Weights of a small image diffusion model.
Model: 6.05M parameters, 32-pixel images, arch unet, norm groupnorm, activation silu, widths [64, 64, 128, 256].
Training: soap at rate 0.0043, 9200 steps.
Data: trained on crops of objects in photos (Visual Genome), 30875 training examples, 38.1 epochs.
Rows from block 8, named by matrix and row number. Rows with one number belong to one attention dimension. Each number is 128 + 32 x the weight over the matrix's rms, rounded and kept within 0 to 255. All counts start at 0. Numbers have three digits each.
# q: attention query (model.mid.1.attn.q.weight, 256x256), inputs 0-85
# k: attention key (model.mid.1.attn.k.weight, 256x256), inputs 0-85
q.44:091139193123151160102112091155119127155160135125195146161113128114154104140118153089160189116112109115132132127113129200064053152123103127130135175149121136101133134097138090081140127139167145112141111127126167118137126117060146155114166133108140174099106168
q.45:094112131068153161107098119118162196121120105103128167175176109159164092122117114136124106168115131122097162148102117137104133135137149145167078106129130193131144159106065153047147130152090057154114200202117154178113138106135176186118095164072149102138117109
q.46:149140094143102161121121150068127080127242154132164143071144130197204153161128109109112189119177075098111103117061115086142130074152129134129110165162092137091129158132224143105093060185154114195126134139128070221088185091109177215128093111164147160104074223
q.47:106107102099171152155098173161118102136087121098091033087120154103141068083069169113135128133128126101191165181120072192107080136116127136099151128119136167118090178155172195150071095136113052140119103092091110099079185158156097136153121107115180173135118124
q.48:181102132179185144183136098098133142119159184178135094140190113155052057160108134138126149154138167076134097185117119129168192143094124138127077063183146100116111129144099077062082125125059128113138067108187110046129188134084110111171049121156077128195110176
q.49:149133144085122107157167092140191137143049119129150173129082074118113102085129147141159134124092090163138084116196171124081155129131090100067103113109214128101068093140103124068192125090133105083123132113130126093130089212131114136071087125194150162093212142
q.50:136178084114117132166108178095123096126157105124142098113122097165141184138127144119071144124155148170192100155144132143155134109127191125175092113118103106101158222123102115241101086130152150131178156137128112119130101096115142132183155152116135078102090112
q.51:173126133106070161071117110149109111100063096119014127139102121044101146137153123111170123113146146121136151169137120090101120107125153101119176147146126137097133065042157120149089142165087115097031150138117139108147101178146121123166196195143106149110104130
q.52:132143175114144151112143150130172175150115097102157122147145112149121182115115134149106118125159089121131081108133114118085138124156141130144134140095137112121121132106103129113125148135110122119147158171156149106122105113086128125111134116084139107157134082
q.53:092153153125168140148138153123103081119145158162137131139129107140119126119069089120146154111153124102114113078119088121159152128117135162150079126159136104103110165109139115089121132136144131152158110098134113133099126134137159145141160129095147125141089101
q.54:130122149088085151133115136117096139133092106146137156127146134099166114161142102143170121156119121113090139112098136123191167160101151152138151128108180107160160123125147139160085134144085149135084142061138111133117129109075113102182118193138107131152107169
q.55:068129208157150099138141156145094143108087187074099160169134128043143083086100078101124167137120099185117142100112131193091076159109083137114119135087109141150094174169132161152121100145148139131122132121116094129131110109197130105178134148158137137149136121
q.56:079112159127127079061133143069152083090117146194078124136099139145127122126137221152078138154157174088112094136149111116124138140166146106051064144207123135109136089074133072109174156126095128099094156134155082094125190165123114143114194079136093103114131039
q.57:085145138139115122156121121126131045182103168152190145113097132217211137151090084102137094077153148111130109097145164070215145124131122115094100097140134139103150131130159158114127139105210165169198122100113113189141096096159138144107111119100106118122131139
q.58:142154144110091124148133110145122112112140171143137125164156109115161149127136158171106117105153123173126097099124125095156127161118089091101135097158125081156148077165118109142145124117141190144128115100143140111111149079091110094142152114123104102128142099
q.59:132126075125049075111129085149173114105108142145150105105166146101132156093132077160133115110123131111095107157187105125151144105172123147195096053132114133149108189142115150238116144125168128130171110218087112147156099160160179136038136137085114088151151119
q.60:198109137145114147118157144125143150105121141104118133124110175126136207124137132096120105127122102175113149159127132105149095106119160123104190148119134142107106040156154130183174138148157148123116135170103110149137123099155113095128104075148113133084112103
q.61:086135128149042138152113108087134145159111122083167123148144118072169079122150122115075138139103099128112143157171174183155129154138162143123141126165117137099145166162123148153165146139127096162069168127148122127136138087131119116132117199117120092093157154
q.62:132140139126126140120103105162093172112139130171084136136131170193095160148146067137166126143140169110114146124144172081111146144116199121107148171096134122109122117051123098075138144162139176133136170154135127159160061140117147104139145150105132131079140054
q.63:140043136217149157115152132082127127182217119139178122143117168109023124117179185120223152099110139155168098143090091185103080183115102178180193119102110105173068162135119097135154089128120168139136133040146152127157126170170138078116094086129132108221158097
q.64:121090176187145122153133144188128152150148093108173198112102105119073130134094120127153123076177234047136124121129132156131161116112131178150126157124053115118098073118085131141093091129149141132057127088198096172166149137055127152077137170122076152085090098
q.65:105133131139136091079160120109074183131134099081111178161147156104165173101195178158092123115123170109091184077139137166152179148150063156126120105120134084124159106126073102104124102119083117106132104102134111075146130152138147060147118160111099116129096101
q.66:099098159186137130164156206128105155159166116170122114129134230170103096119110125157128093111117175161189081166094179142111116141095107143123109160102121159090090204170099081027115147163124099134064104030171124142073139161090157133054154126121133140148127102
q.67:119097126157197096125080152093099160167180145109116143084097056141185132134139097122188115130195193081130172138141165097125149134152114172198119109131095089114141107100174146086143126111116147145165094125111118141119100145065131123105114086103137174113125136
q.68:157128152162076166137068126103123133113098116132155155118103126183105084188126080152140138173115122089135134138133078128070136113086119181188158129119068171159109112159191076191102091163119111066105151154125116133217158117099017148092117124167134128116126098
q.69:121102122131101122223109132096122099142137101080137140089054168080135089203091160096182105130165105100155102118180082187138049151143147168162202101037092104037085178127143086248166183159176134125095141141098153108151070121115083138114134093153105125129158149
q.70:202130143097165144108136158181159119139142111098155122095137088175152156110108055124122169092120169120127108164102179130143103135155172132100123107130140089129119082200089135125144187123157151114170134163211106164082129108108054149122083107145150101089145194
q.71:106132118117119154182149161109129107119158132139122145084133162126085149125150137160162108119140116135141125120127124151120096103115133134144105122108127128090123168154156126127166141112165121124123155147133153124109143138156140143137110140118127117131154146
q.72:175142131091149110116117102125125115135137139224118116125141175136133114112095152161076175128057117142125088139127107111157165096091150099185088165141111134150069136134065095128072068131054143160129136166139123125132155157192140137150133179113137065155108106
q.73:174149166097168163065115146140130109072079151087097102123150099118077165122128129088129141161095089082117156114105130133084119076130128099087142146166110084141119105095255162122130152148160139128108116090169087141120141119138101107221113144195159153122111130
q.74:151160126107152096091093129089171151116140125156189151119170082094165151123128078163170153125149131111141103134153082156164172098125149150219079083127096144178133083184090087120103102110127128134182127191125154156137151155148089132064077153127110127155172145
q.75:182101128133097172108155120116080094085099123102084124160156108100102103128136174090083153147128124149093116139106129107070153144125159111102193161110150146100145148111125108168115136109120134118114153133058135139109099181197168094171186119157173090076058138
q.76:102144070119139144089120111160079119123133168129130099152185079106093166096152124198082132150121123145104149085075140055109153046097135109081114205134123127145172159080114114062154158092072116142176043139136188131124138141202191128178184131102129138062061129
q.77:105135100120097127095147091156143095124130109164107125120135116111173189143115123081154143143125123153089120158153106111167126107149132119129126107132133125143116151134095162197132108100146120141123202161119171114166122138158172133120123172127120121135127124
q.78:130177084080146226099087015132150087190072092181088075093152135060145121115088088179100200113096025127122123122106107098162143111149129108132047156140161209167151192111169158144102118148105112128194125126142152185129127079160161149115120166112166113168110173
q.79:141092113126115139109148161100086113126152143129093165111145146083142115153119125122146118180141106124134143124133092122135147094136134170130156128125090108122127117111184095143129121109162158124123122110076124166127150206196143083107122108099113169135090105
q.80:127127099172142159163130102105131026134082104111146114180103145077158055207146124088160197162146081138117125171087106122086112167134113110051184079183128183127142121091142116255138255145134119112094149148068076179117123105154094167047129087158161144157143143
q.81:144123093164135107072198099127146162118128156135152125167131132182079135111217026137094161178118080078162179122089169105123173130148129190122124158063162102156144089107123106105092149102141174110144042171098096117182142105115097066151118114095097088051083153
q.82:096118181116152115113125148146126061109100149156181114142118198113093092154096196079106128112068075123156127126156103215142104130149166078110162123100115110077096111124148138149130124127184128132127175118150136099099127070131129143158125150142089174155151140
q.83:115104147157137091198189131118102138138127114145104175122085135135154139144119126150094132125113174157135145096111103096121096128071136127093131146129133123041128129144084105116112157164154122131080121108191136150135120167176140109129130141127122127102191059
q.84:127142128156097150159142095141134109133094142108112118167109113149088098119086145094144145135138119133117120108107157095073123135125102137147125139133114137172119109062113129149133114153109141137103118100129089129125103130115141147125150111162166158139115144
q.85:138102130123139140138185162132107097132117118131072164127074191163087123121101170078093119113070077184142121095126153134112049137134082123114144145147172132103093105137116138132115110148186172116111142089115076123076089142099140117174091100152129125145151155
q.86:142183086141096101159117141138101196106140145098159116098117166176080161107168139120124092110123122202148181144117150174155102166116031062165102136133155162136141129168071130057152089072145125123131157087111148065109102097060149142145116121109091089175140150
q.87:134089184100202126134126131099207119113101166180152140152122099084108009113105149153142115095115146062143085127104122156161144133150119103125094153192139145113107124090146189041153078165142090120149129087146054142076209167136107163141123100176163173128175148
q.88:122143133128112061122126118145092139103109134182081022123123088158125153119170147128138082118128114146138140115107093094156102139177082109103057104144179125124186105159145155062172135112137123131166133164132146092094125101167107099196137133096120134131170125
q.89:116144079120071130131148117151153144112179155100142054123156082142177163140122135111138101154187134149138108150104100082127196145122109074150131083159146144160145178131103187085089190150101096191150117168096125077112167079023213153107139183123169069126156139
q.90:118137164132097120177101104135155206108112154117129112147094111086115098105135139097147144108114190094126147146167146104128073154084107117065119156155156157175143137096132130152166078148108112131076142069130105102151124115121103156118199099112141136174128073
q.91:151139142107130140124121093123161168165114120099164130154196185204171144087149102132103156103113092187186106136148176151114120182102197114079133096127141183147166085157042109101138154119013192056119130141164107103145154040095149150036098115108152119163135088
q.92:082121118119169105191097124099150211191182130135134140119142121108201086123089129203143068163167161125138127159166154089179137165141164101117093127112108143103164220109112140083147120110086086125155099084123187072114157135106123177098181104066120121082132093
q.93:096127125078081136073088090155150110131112100125081146124122140134145141084141144082157155115110082148041142091211123200121093127174161134147155135121150067158114108093189189182133052105115147156128141175108202142156038102131147098169132142137107168173124176
q.94:114129105098103126112125182052113118109171141140152156140124101168151134161127147092132086153166123140057133144146122129087156113104140151197179085165121098213144150123143103154143121120122127134183122180016173155122067141116075128159076096101127129155081189
q.95:091165126158099088094104150208158131114137087072106088122121082147143199112110123111087057065151192167124077115152151102168137117137120109080130118124143080100098117183171181120111150139220086159109118136184127125152134127125158077172129134170073116061177073
q.96:110135126104122141101111129113089078161139115113116140139138182180132120123146135140122160169119107166119173120078130149128181127138130109148148100169118090129093154150084084112114195117140155100144143169122135165123129167129105125098128126142129099110139118
q.97:158154162068094095171129130147113138124112127140155092153197119147133087130147128182050114146097101161126147142161177177110154184057108129107066098123132123123141209127109082111094131142092156111144050099118101132129142069127094137157123175108133107147125110
q.98:121128139123102193134161168055094127151094167107092096193083084142059106130138107167135128096093119106137143153106091152132129075100139150125101073096190129146120126134117138120140118120100090146151158093112155121194122125145148062138115151153128137160144147
q.99:127134133107140099121123108137155193131144123100137137127146159090164149129138135126133118111092197088111082126116181143104103166115115129102108101149102125130090132126114104100139118143127133171097067103137095143108132074128092139138106152109088113131125151
q.100:074054069116065133087122039105117069167169126140134186097071124120218139125157089113144126119165123183160157154140079034149123139151118173137130148131145165087093123141149144088130156130124142094108182101083062108114111141177143153099195166147090129143140084
q.101:120117159101157177127120184108120106105107115199156139087099129147105112101104160144114141073122105095094153150130070117147128094131138158098125130128145092134149102135142142065101100115181081140048195137120134103116177170128136179107147088113111112175110034
q.102:087135102162138145129162087129146169125190099104150130090124091092190138115099118101144123130135166091159146134152154143150177126141127158131159053124148111114124189146163163132124117114125127104139142172141151164088092127110094128171116157135155158125125124
q.103:167099128172112175071172118144134136110138137071096153237146105095103090089132137155126121129171156114111110088128183196146155159110086117137131141123124120123108116111147154132124113117084136125141112023124102132149089097109128121172100121121129104109130156
q.104:162095136146100076203080120086144149106114124112092068131137094151084139165096122143157078130122092083123136122138090091152182120200140073223145082131073138124136192138140162207159140141137115125185140167162069126088102133063148109157141106088135141107167154
q.105:079146180120135174143144134115158122153135106137114103136097124152138097143109124116156129092108133102132130150156135114141077096115147158186181148115138125177146060095167167139193112101116138178146161159168149135195115127141138106158124168078114180134097171
q.106:197140055126125099100118111135171177049163138104146117094123125128089164137185133135146100165118152118145092121178080096100150142113129095118128104115148153076131177134080113121149093078100139109186047167132162103095132138118127123130108095138137075101149119
q.107:187158129100111106153108124128149092143124102161087106119149142138135087099132130135153127144138079165101171116141131122108080117124137095101107210144119119130119138148117175172153115160150125133109097156122137158137132137165158127120140133133182137156113172
q.108:109162111079097150127161148141198151132176147157217095135176073131183100123138159187136091119126132140135139101148171138150148140083089145093061245109098138126162167146158149129081126167081123177069095059115125120107200093168116118168127232106112088179115173
q.109:168146149134120178114131147157118073155089097075119111139129131114133138099099092114135171132145138159101105119096142142104113110159128083143148165138137142165123086152125163137112145145133139118084140123158147147130114162130139149100127138121128134117123156
q.110:109121121098150129106138134126127212119154189135157087123136070191045152160140073080127138140098155138131069126142154158145105088064115117125135132113160139134093131152149138093180095027144099133207188175191127154154116132150128136165101123185201119158140087
q.111:138155115176139092143097169098171049121180150163150113113132078145106121178157143149197114142219112106139158119053131112123097102127178113151133151141089117150182120154129143158124164134148139115119183187104161165128129169169164138126118079134225113130120134
q.112:151137161155164082107128088086110104117101184161114156182097133152098099127048066102122128076081124135116160113121042151102104121112149130113110097046117118056082118098156080102043151168148106129191093134116156121120087077081150097139158164149105104146209113
q.113:100138071114165087124085106213137131159107104145113134087120158192162182178164127100134180127153123213150114098161128101088100064158149108081176141139104132123146106115107090136150185097169141128138077186154120145114166146132094115086118119142142160101138117
q.114:147137171129147132183150160129106130133120163079182108103147142136155127118128182092190148142117125130088095152036120177113091121129189116180164105105134122152159090159119067159172061101092180123102102113142187176160117129101126160137062171118130134073087125
q.115:131133089124140121131139130091125201120164116163145123115115148045112117128178196101115120123089170113147103151125098190157141111119110134074084071114174115143113129127121114101154125101120117153138124166095179138125080140126143113093106087142119133146128139
q.116:114097120110122165117143114123123152168118101098118136152112150112185157097133114141082134126135115169153136122185154148129133094156099147080099120128151140145132127095122118093124164127125132140119129085130088088137096125117125125094135143121097163126153130
q.117:115143123155111117125121056185121067107080096122046099089154135100147096136157099116126144146140119097131120150209147068141112131128106126171120130107133110132144057123134167151098082130132155088183126180171147078171094126159152127120181099140156131087107156
q.118:101089123133163057153145089165062133109165132131107150133166182124101143117163166173125119172135093125091151070118160105157130156121161131104110101148082170110093144112090080159117071134107170101146087012055128140110122129113109096117117118130143148147142129
k.44:101072155143111136123164096162112053129169113103165154151155177107120095173100134099163161128102147135147117160121122153086067135114115136119143147145115168140108142073136105126130086153131163136118134071117128125202134107093124163101087089145148187052073174
k.45:118118169133105137059105096143163189106091151144123158141161109127137128111130102106153123178161112091125141109109122122141175148116159086111098117153144196122160124134103167087151062098049111122115145172133144166140138170124103137128149169043115157151122170
k.46:137108119125156124134088171180152168081254156147124139119140151213093163197109123082131159118158117120108111116109133071143134097127124155145114163149092173097098183106193151158100022161113125196131077216180063161108149128139192122172131113147184134110110193
k.47:198128138079180145202124133134200057182095145143085092090168083141100086126114112151157116099105080122146128112108101154125075151172136145175138161163133121113081148105144142111147142148130144157128118072152119142108125158200062159190193107096143155161116140
k.48:121167182147203179141189150078095151123156181213138108111117166140083130144163141093125128117174136097160107124144100124149109117088153075183129196146222204108116064107105137080161128112121148096141124166151157012078127162130133149166050172147155129243168174
k.49:152213103071097101158144047176179065115046123119130199121094129174110082066154083145175149146089116157138117118156127149102130106148073143078095126126213057170092079129116134089146178124117093086170160144106119107179126178111154104069111096182070152066172136
k.50:167189093182118122193138167084130121132120121115163159109137025225083143161125163129036154151157138092191112114107163132145079137148155114120133120130101139090132209128130093222142164141186157104118141132123089107107087081137095112191129143127130069145164094
k.51:111100142120129220086159147119114131174142141112117124131143126020128118134125131157202144115106112138096101164118143121114174118149131148144184216150135119151123150118161118141131207161090134082099132099118152121121109126137127125119100121134180192117068134
k.52:116123119155112125093085112141130136117153089128111149107121135137131187133137133125131122132151141105122136141157102147119083134151139149134138087139133140161140117103129148152096160124110114150123196149130114124144144116095116109121148122128137067101094104
k.53:082170147133189149161141153098093133136128158186143139121143147173150115095145153115124163099137080085147150130134134126156165118099169123133071126140120120115151171145128119057142096109148138137167104086092096112140154124142104170134139166103105125109128105
k.54:040085122068108124097162142109124173143112118140148100139148139109150112146122105180100140130109101161143122158097119124141166143127159124122133120073147085117144138133128187068110126101052108114134103151122143158092127116054144091153149196125131155145134206
k.55:083127127099151121098113129149114102162067095070148138108098112114181087129104132122118134094087100161130146094121152182052117138152117117076103083073107086081088134193146142065100108125155091194156136073124145180086153060132139128112123114175115117180164073
k.56:116138157156102117127120170082155125128161142116138098071159128072128125082180182137129126201137185049099110122151107127152137138130125110049094143167143095092115167108106055102152141150144175078096069068141118103111153120093049118123153036144057149140177053
k.57:121140111157119111185161170135100153118134173124113108131114129190172148148107125138112099145141164131131143105123140133187146135104098151108124102122137113112186137139143175094088113146181137119143131101110108146136097066131166100098107099096119111154049161
k.58:092127067124140123142148134119097127127173141145134112134135120101170156132142162150082120117145130144168124152088114130138146123126146103099186087117135103151160094172093147085098142093191156158134100123127163119120124075086095104103149129113089075206152073
k.59:162151114140076089110085133114140151101101136149170111072093124146103157125108109092092113165171157147109135129153127087165191137110087127197100037128074144135111192154140116220096146129117163098169132168142169095121057162156180155045155169100130126149133117
k.60:174086156149121144103134083104144123126121121084148104124094112094125146165097113114107070143115119141074118126150161149133061129110122155098207122126113097128112051144156092163115129157148126117136136208133121160118150070148123096143095041166151099103113083
k.61:095090076130074123110147120099144128147115119108202096131124150051106090122126100080098179164120111117171138144128127171142109147150147141088119110127179153084125138186149106138140135103119106124115115124175133177112129089055149131167163139114123111080141150
k.62:122137117178107116143094158168108187108142080177067138171160186143144154082123097133164114165158120141100133138162143115131148113119185147125101185142134163128169131122136147076124141139118132123103140155141090130207131136126145110124082153114156149091132141
k.63:085131111131098139153145136091134104215162095113206047151152128102073094128157123176148124070153139097167115128110112144036062138127081158165123087142081140102077140106111105144166052088138107113119164093151101119135158168226128139127071116096147166141150103
k.64:081092149136162161156149098182158142184150050114193181098143145066092137103122086084074134109177208076127105118145176151093163102148110140160144154132132108212073131173155157122126119141114148115076167035141144168143143105081161163079086137136129092139076149
k.65:061083144162122112113152108118133135132171084131112154131124163053162134126213140102095151144102169108125177135137116160168251087148147157187090126056105090160151093144083087117103132121065129083139137109160138116176160176143136091170119122137086099113095083
k.66:132114098057156132140139104096171140177114102149131153135113176145131138136121121112113155149122177105156126174109121147050086151111054107118151185140140171129108193130111086047146170130096122130044154000104130124094178107112138148124109142134120106170111135
k.67:124105129117134170164100126109144106191100142134194080105094148130119084115113110125147119187154095077122182113120175145154167107137142151134113142155101079106185151169118167092111101169105142089136112137139124160126129105112142131107136091125152108131135162
k.68:136164164136101127185120170156147126151180143130117155107137105143077124135101094144110072115145138118123073102110117170064118167148134177201145112122118151169057082135159093167102078091136107091101164125093146146155108163130111105093112146137159125169145121
k.69:119136178106110166121143118120117099123068085156156111118145178054141126151083109157134153136145091126051142126182098196140020159132111152130167109095126103064172126134123073162171133140161172083072189124179146150142072107142147135106087142149124143133215156
k.70:167123140083146130125096158112176109126122121085111089079112121205124127102125121108146108125157233136159100168113207135158112128122136167113124108118173139088113126179113133155134193104124128112156122136165127124094163084108058114085091084152115111100127133
k.71:104169115101120140127105146131095163119113129133113119162130131137138126134127134127134138101115139132176138162151114115125078130077118156118098156148115166125118136132118093150167130151138130150130089141106158105120103119095106186112109170102136123105152141
k.72:125130108077193104079130121095105130133129171165089133126129154184141151133133153143081147089111154137125109138114081128085118122132124085145152131174157133127053156151110102116125103124087103140145153137112103129042193133143078114172116178103143133206107125
k.73:177147098125098122128114150169123087092076142139070119109136053163097132116088123114176136102118085118106144152125111125130128113165182171155091135156114110118095077094255143156134147162202106154125118135130037135140156130109110095130146155174137165082080118
k.74:125176141158117099104103125112134208107148138171189134139150092160092190123143118173127080170144135121110130072148124183139163135105103122197099069178134125174064087202092085135048115152081114124155134153175126139103183086143082127121143095131142146147169114
k.75:150100068092139139071145116151089086091147143169104114135163138115116098178148115102085184122089130121100128133092118110103121112120126105081154132077146141065127152073096137096152106132099138188116163118082168132127078166181136123160132118143153109130071088
k.76:077112041053185129079073123125126182121158118124144103172129065118088148092139112111103100140073155153150113127117155030127162089096091114063146136125132147052100116124155140117167192175126113221152069125129229154062119194139151131148118168159161159080100070
k.77:082154113189131088093113136157094134070129143159113129130121152131183141111143186102141129109135133161099089104185083099153093127116134090102128070167139127116134097132078122187128132120123145147122107182129161141135112148140125155122163115148128140132155131
k.78:090177089107129177073101081109138152184083103148096100125104082123102145152064127145157186108113023176153122110149087099160184142150054110129097088199117158138148141115219151109132141095153123132168101164114093189093216117105134122108148181124096190157155145
k.79:096102077093093137121117137171083091104146128199097144119121136114146077164099137056131136156120044142106122132124094076181131129126125145157080160101131124102170071154127095137145099146134120148136107158114129131176159172150102128109119089124152126088088131
k.80:151137145148102157144123109149140071128136127137107060101124121081157076218131130145131191114141133107127107095159109100094122167136166140084129153136100139123122052067152085228091159117119118092090130213123079091147062118189143156054133049144121082177185121
k.81:129152110148107126104149163106159209144211183115131141134130098147104120146199096153072139177135160112193123138036212142151255119180134184123101176055170111178064191115133080118126116118090113084138102189083116107143111104063114020159078185124108109117070122
k.82:149121148180172105116140140106087102082115117132157157161173161129127141146143218123123128126119126086082134137156106138124061123152124064134180135148142121183145102129186136125099143120210135075087165117144081086091136074183134174140125125152117151166133138
k.83:154076139157155120194135109127117121174065122099152134108122161082135106157136150137111114154154122099107137096152118130143113132133119136129119202083117121070137180152119145149154119174171137070117150060147136172118133138215153127114096155116164108144142103
k.84:126154147096141143134149106115138092133135135090143116099135109124100116133117102135130112114128112124119129114091165129057143130168090130136128167126134118133106115105152155156170140133129131132129133102100099134133101134088145118085126131150115097126096126
k.85:182115160118086091164135154077107086144065112100085159128081185132139088128134113127122121099105059216141119164090141132147057139182083094106176169102160160106158160091096195128184083126165158134134132147100099075114105081118145157116126150124115114115075144
k.86:089160132180100125138141122135113169122143122105103078152135142104112210119177140157146076135085138178176127140091129161106132171105088092111148118165131145181156177156056095076154152091139149130135140131111170078117126140090139106143079105091149101111157130
k.87:215116181137168169157129104105128132135153169194134175153109113173134080091130129167123119176133084063149145086118125161099150086150168089162134155170107112128127142066195156059104126150169109129151169076173041101099160085156138123167168098108146115107110123
k.88:207128144167108103142114110141101201084122122173085087135129082155143171178184177141116118144097123121193149113067119083162140127115144099074105111128106124178164139088115103086089161157131115127112084148153160067130057059169114111188155087116088108131186123
k.89:119175097161095072125115120171138154090148180107166088158160127176176151099158136204174127142139134109137154122158101115122157142120143110112093011148140139112101157106125160050130147151109140153108104165116091111128142100028146141065116185122118100101146133
k.90:143087132155109145153146093158131104162089140155114141077100100064138123114071121110146161091155159124112142142125111112115116153094148168122132153134065134160135140105162110194124113102128138125132145058118103124170101164125142088141176102102129180139149110
k.91:132103149096138102137182160117141101145190120032170122099185136157163134119123164112110096081155170178128109163119178121104153172155125130152096088143134172188098116139031128162076090062075119088168153105094082079105156137109126121110119153086145121149144091
k.92:091053136153186168123141114094109163194101142096198132164071175147157088052108137167158096158171120129141152138177143112134101134098126135106119112129143106051234172133102157066152131084099144132177122075165217144128136145110162183158163119095169174082198128
k.93:097116119126118153129141101135139095075086084098108138128150125113086121127118120117176168089135111124072185140156133151181124080115115151163145084115125128187170120155128193187091070088123119136151090145119130168181091158123114097154189137137049198149095190
k.94:132143126115097101131074199072150115096170172115133159153106163191098108166149070140113083137131141157134133109151150144152093117098155164161182126071086135107130110099050134134113063111092116142198075235086192129170049175138086162144149077109096119152075146
k.95:131159144160099073138148188184175080101100103082105170161138095116191184069073127055176101109116092158108051124123115096178115117106225100063127108137132090095167150130128191111169224133202121195112115101150125156181154136132151113172127081160117134038153144
k.96:084131088174081145123108115136143085125147086165131110102138171165139142101138128134144142145107183121127149165118153062127137160105164119124125107141140131115121110132111054103159184101200177079074137148130151155127165116107146122060132112143144084094132136
k.97:086129137140091078156110172154113142155118116166163133127152141130140044080121133121093117114092118130153132154162158119077128172093093121151096038123116122144148139106087106109104136074151129119112084094107169133119163120078067078138081172082092171133126104
k.98:107144155123120142155162127118109123116091132134087058212095080136093129171108112161086107109120136103156111140121102165127128131149125167188128110105156131154145109100132142142136140111097145140142118103121095066149132086135120075187107167155143127137128134
k.99:108097127142108128125120132123116182133158083114139119118170141107118117133102157150154108084128192106128125114120159158089134109099106158111092161146136112144100078137137130132153087116093113134141108120133101145109129086142126135127108143148127152169143159
k.100:187057091120153124066143140070120081154099125125167169141103130132154154116144141099107160159184130152135117113143097122170107148171150141107118102154130146101086199168166106112086210155103173139118187127100090100157053161172161182078128096172113100071158098
k.101:143177183109150130169125180101102117074103148198138159136070110145088153116113177125138124109125145119127094171137133110099146119147118082115131098110148120149155130119152134051173133125128136102096142107167121083138176119096153177072117077106113089188141086
k.102:114164119125141131155129105091135113087218122094197171084113084078185145115121149106151158134146092118152142136104132115149179143090104101114139112127110102062117170118113153148115111135119132120178064182156170156072159117087118128136137149112172123102056146
k.103:141134137141128176140119115124114172156175116075117099146145152107134107154149138158105132138137137155079128115126102132108128133129111136085145152107082125168134095162102162108110061133108076151148121075131124170122124167139106111127117095102165130101107127
k.104:167094144105104124088111132125172096109113217099101023171111147147178189121129141103126149121137053059157150091098090127184163137143138135217132090172130120130097164124114122207101110205141143169148128192134147136089106133124139176143181159111108128147123208
k.105:135143143113148159141066036118114127116116126130135097140084114141126108172129167134139108149126117099123128128160147149114114084154135098157135158098137151130152087087128140114138137147092105134211133136166130105161121085120118108210110121119178118105106185
k.106:162143125130176152128132170108141116132118131079124097134161139095138129082125107144147113102088119130134131119125101133157140137119075195187154071133143114078115139191119121162100082110106109175117100161083163119119087110186108175092160157126122118127161109
k.107:133135100110110156143130119166147125202069112166097126136131120123124097116130102104143130124127104161107173138121134139114076098156138122105091189125139138132112158133114143174142122140128114097124113163088136145156097136147140088153118154088137209139131141
k.108:089109110080135168188097245134111176158112108138204145125154110122186044113126151144093079151113089172104110157098147167087087141092122146134103200147136146127135193151169130133119140132109081135161086050126109115127197145136046100151116144084125138133122124
k.109:099124115105126178126121116149164143159084109103126119113095134180145148134122087168135134139122169129098117151149126109101120122159187114082085211139146135134138077136110156143142127083137135094095174164134126138110122175171143124108127127157122162134156155
k.110:092130154165177086082139099113136188136160169143134122134135076151070128155159113093133110126116182133112116114136138134124153110115097135126123095130145114133082140155092111106127075115089112154205193166134157135136096177161117157127178166140158129164133158
k.111:185179124108135142139160145112149125107103177114120169107128033183169191138083066169156132162128082173150160108061123135162149075080191104138154160150087155141173146163079144141159191158155117137112141147125140137163120138130120125137108090147143115110108173
k.112:123133148184095118145151125133104161102099145128107094165142151157087081153099044112125117124125118127137140117121070128080118127100156181113134138088126128091068097083201099174118140152148126153188129092128140091178123122133147126158186160201116127181186130
k.113:113127051123123141089056078210145119154076096164136156088148144137101110139157089103165160107116150151102162114103100131152094101103149153066132161151150190052139124115151105131138188124143114064180093147102082119151102133137109131144195128133139140088170088
k.114:136160180178107125174146144112152143139182121060125117114124130196179188134125154129188070105147142081140103149127123167116123127149132157127097189117126105146157004114060116160175103099101146119088151140141130140130131075121176189103109146139137084128144168
k.115:110183131122167072135148102122077131123185102122068127119151112076107159133100165135165140070103162149145147147126129154138165106133104123155140058115121078162136114177105106102122134117131130164112122152127152160103120083118127069100087193117109156173085103
k.116:083096125106108105145109094170085097159098080158133128132121149095130101128121158092124150117124126154134124152143128118096121122146127116091132087104142144146117147134145125117123181114146146123129108110127113135120129137117126062129110114142128166126100069
k.117:161119097096130131112174040149149072134083142103107163092106103109130139114159075144058148139142079145092142112184136118174129119185115118116107154102087094062100102127146187159103127140136130127144138148128133111149066154155139107179144142138111160065126100
k.118:132115120128131096159148043152089064125198103121129130137161158063125210087160162124092145143145071147131142080126119097169094152138113153141110145117096124105092194080133130127063128212078137081108072046063121148136081077107146127089109121071135115134101079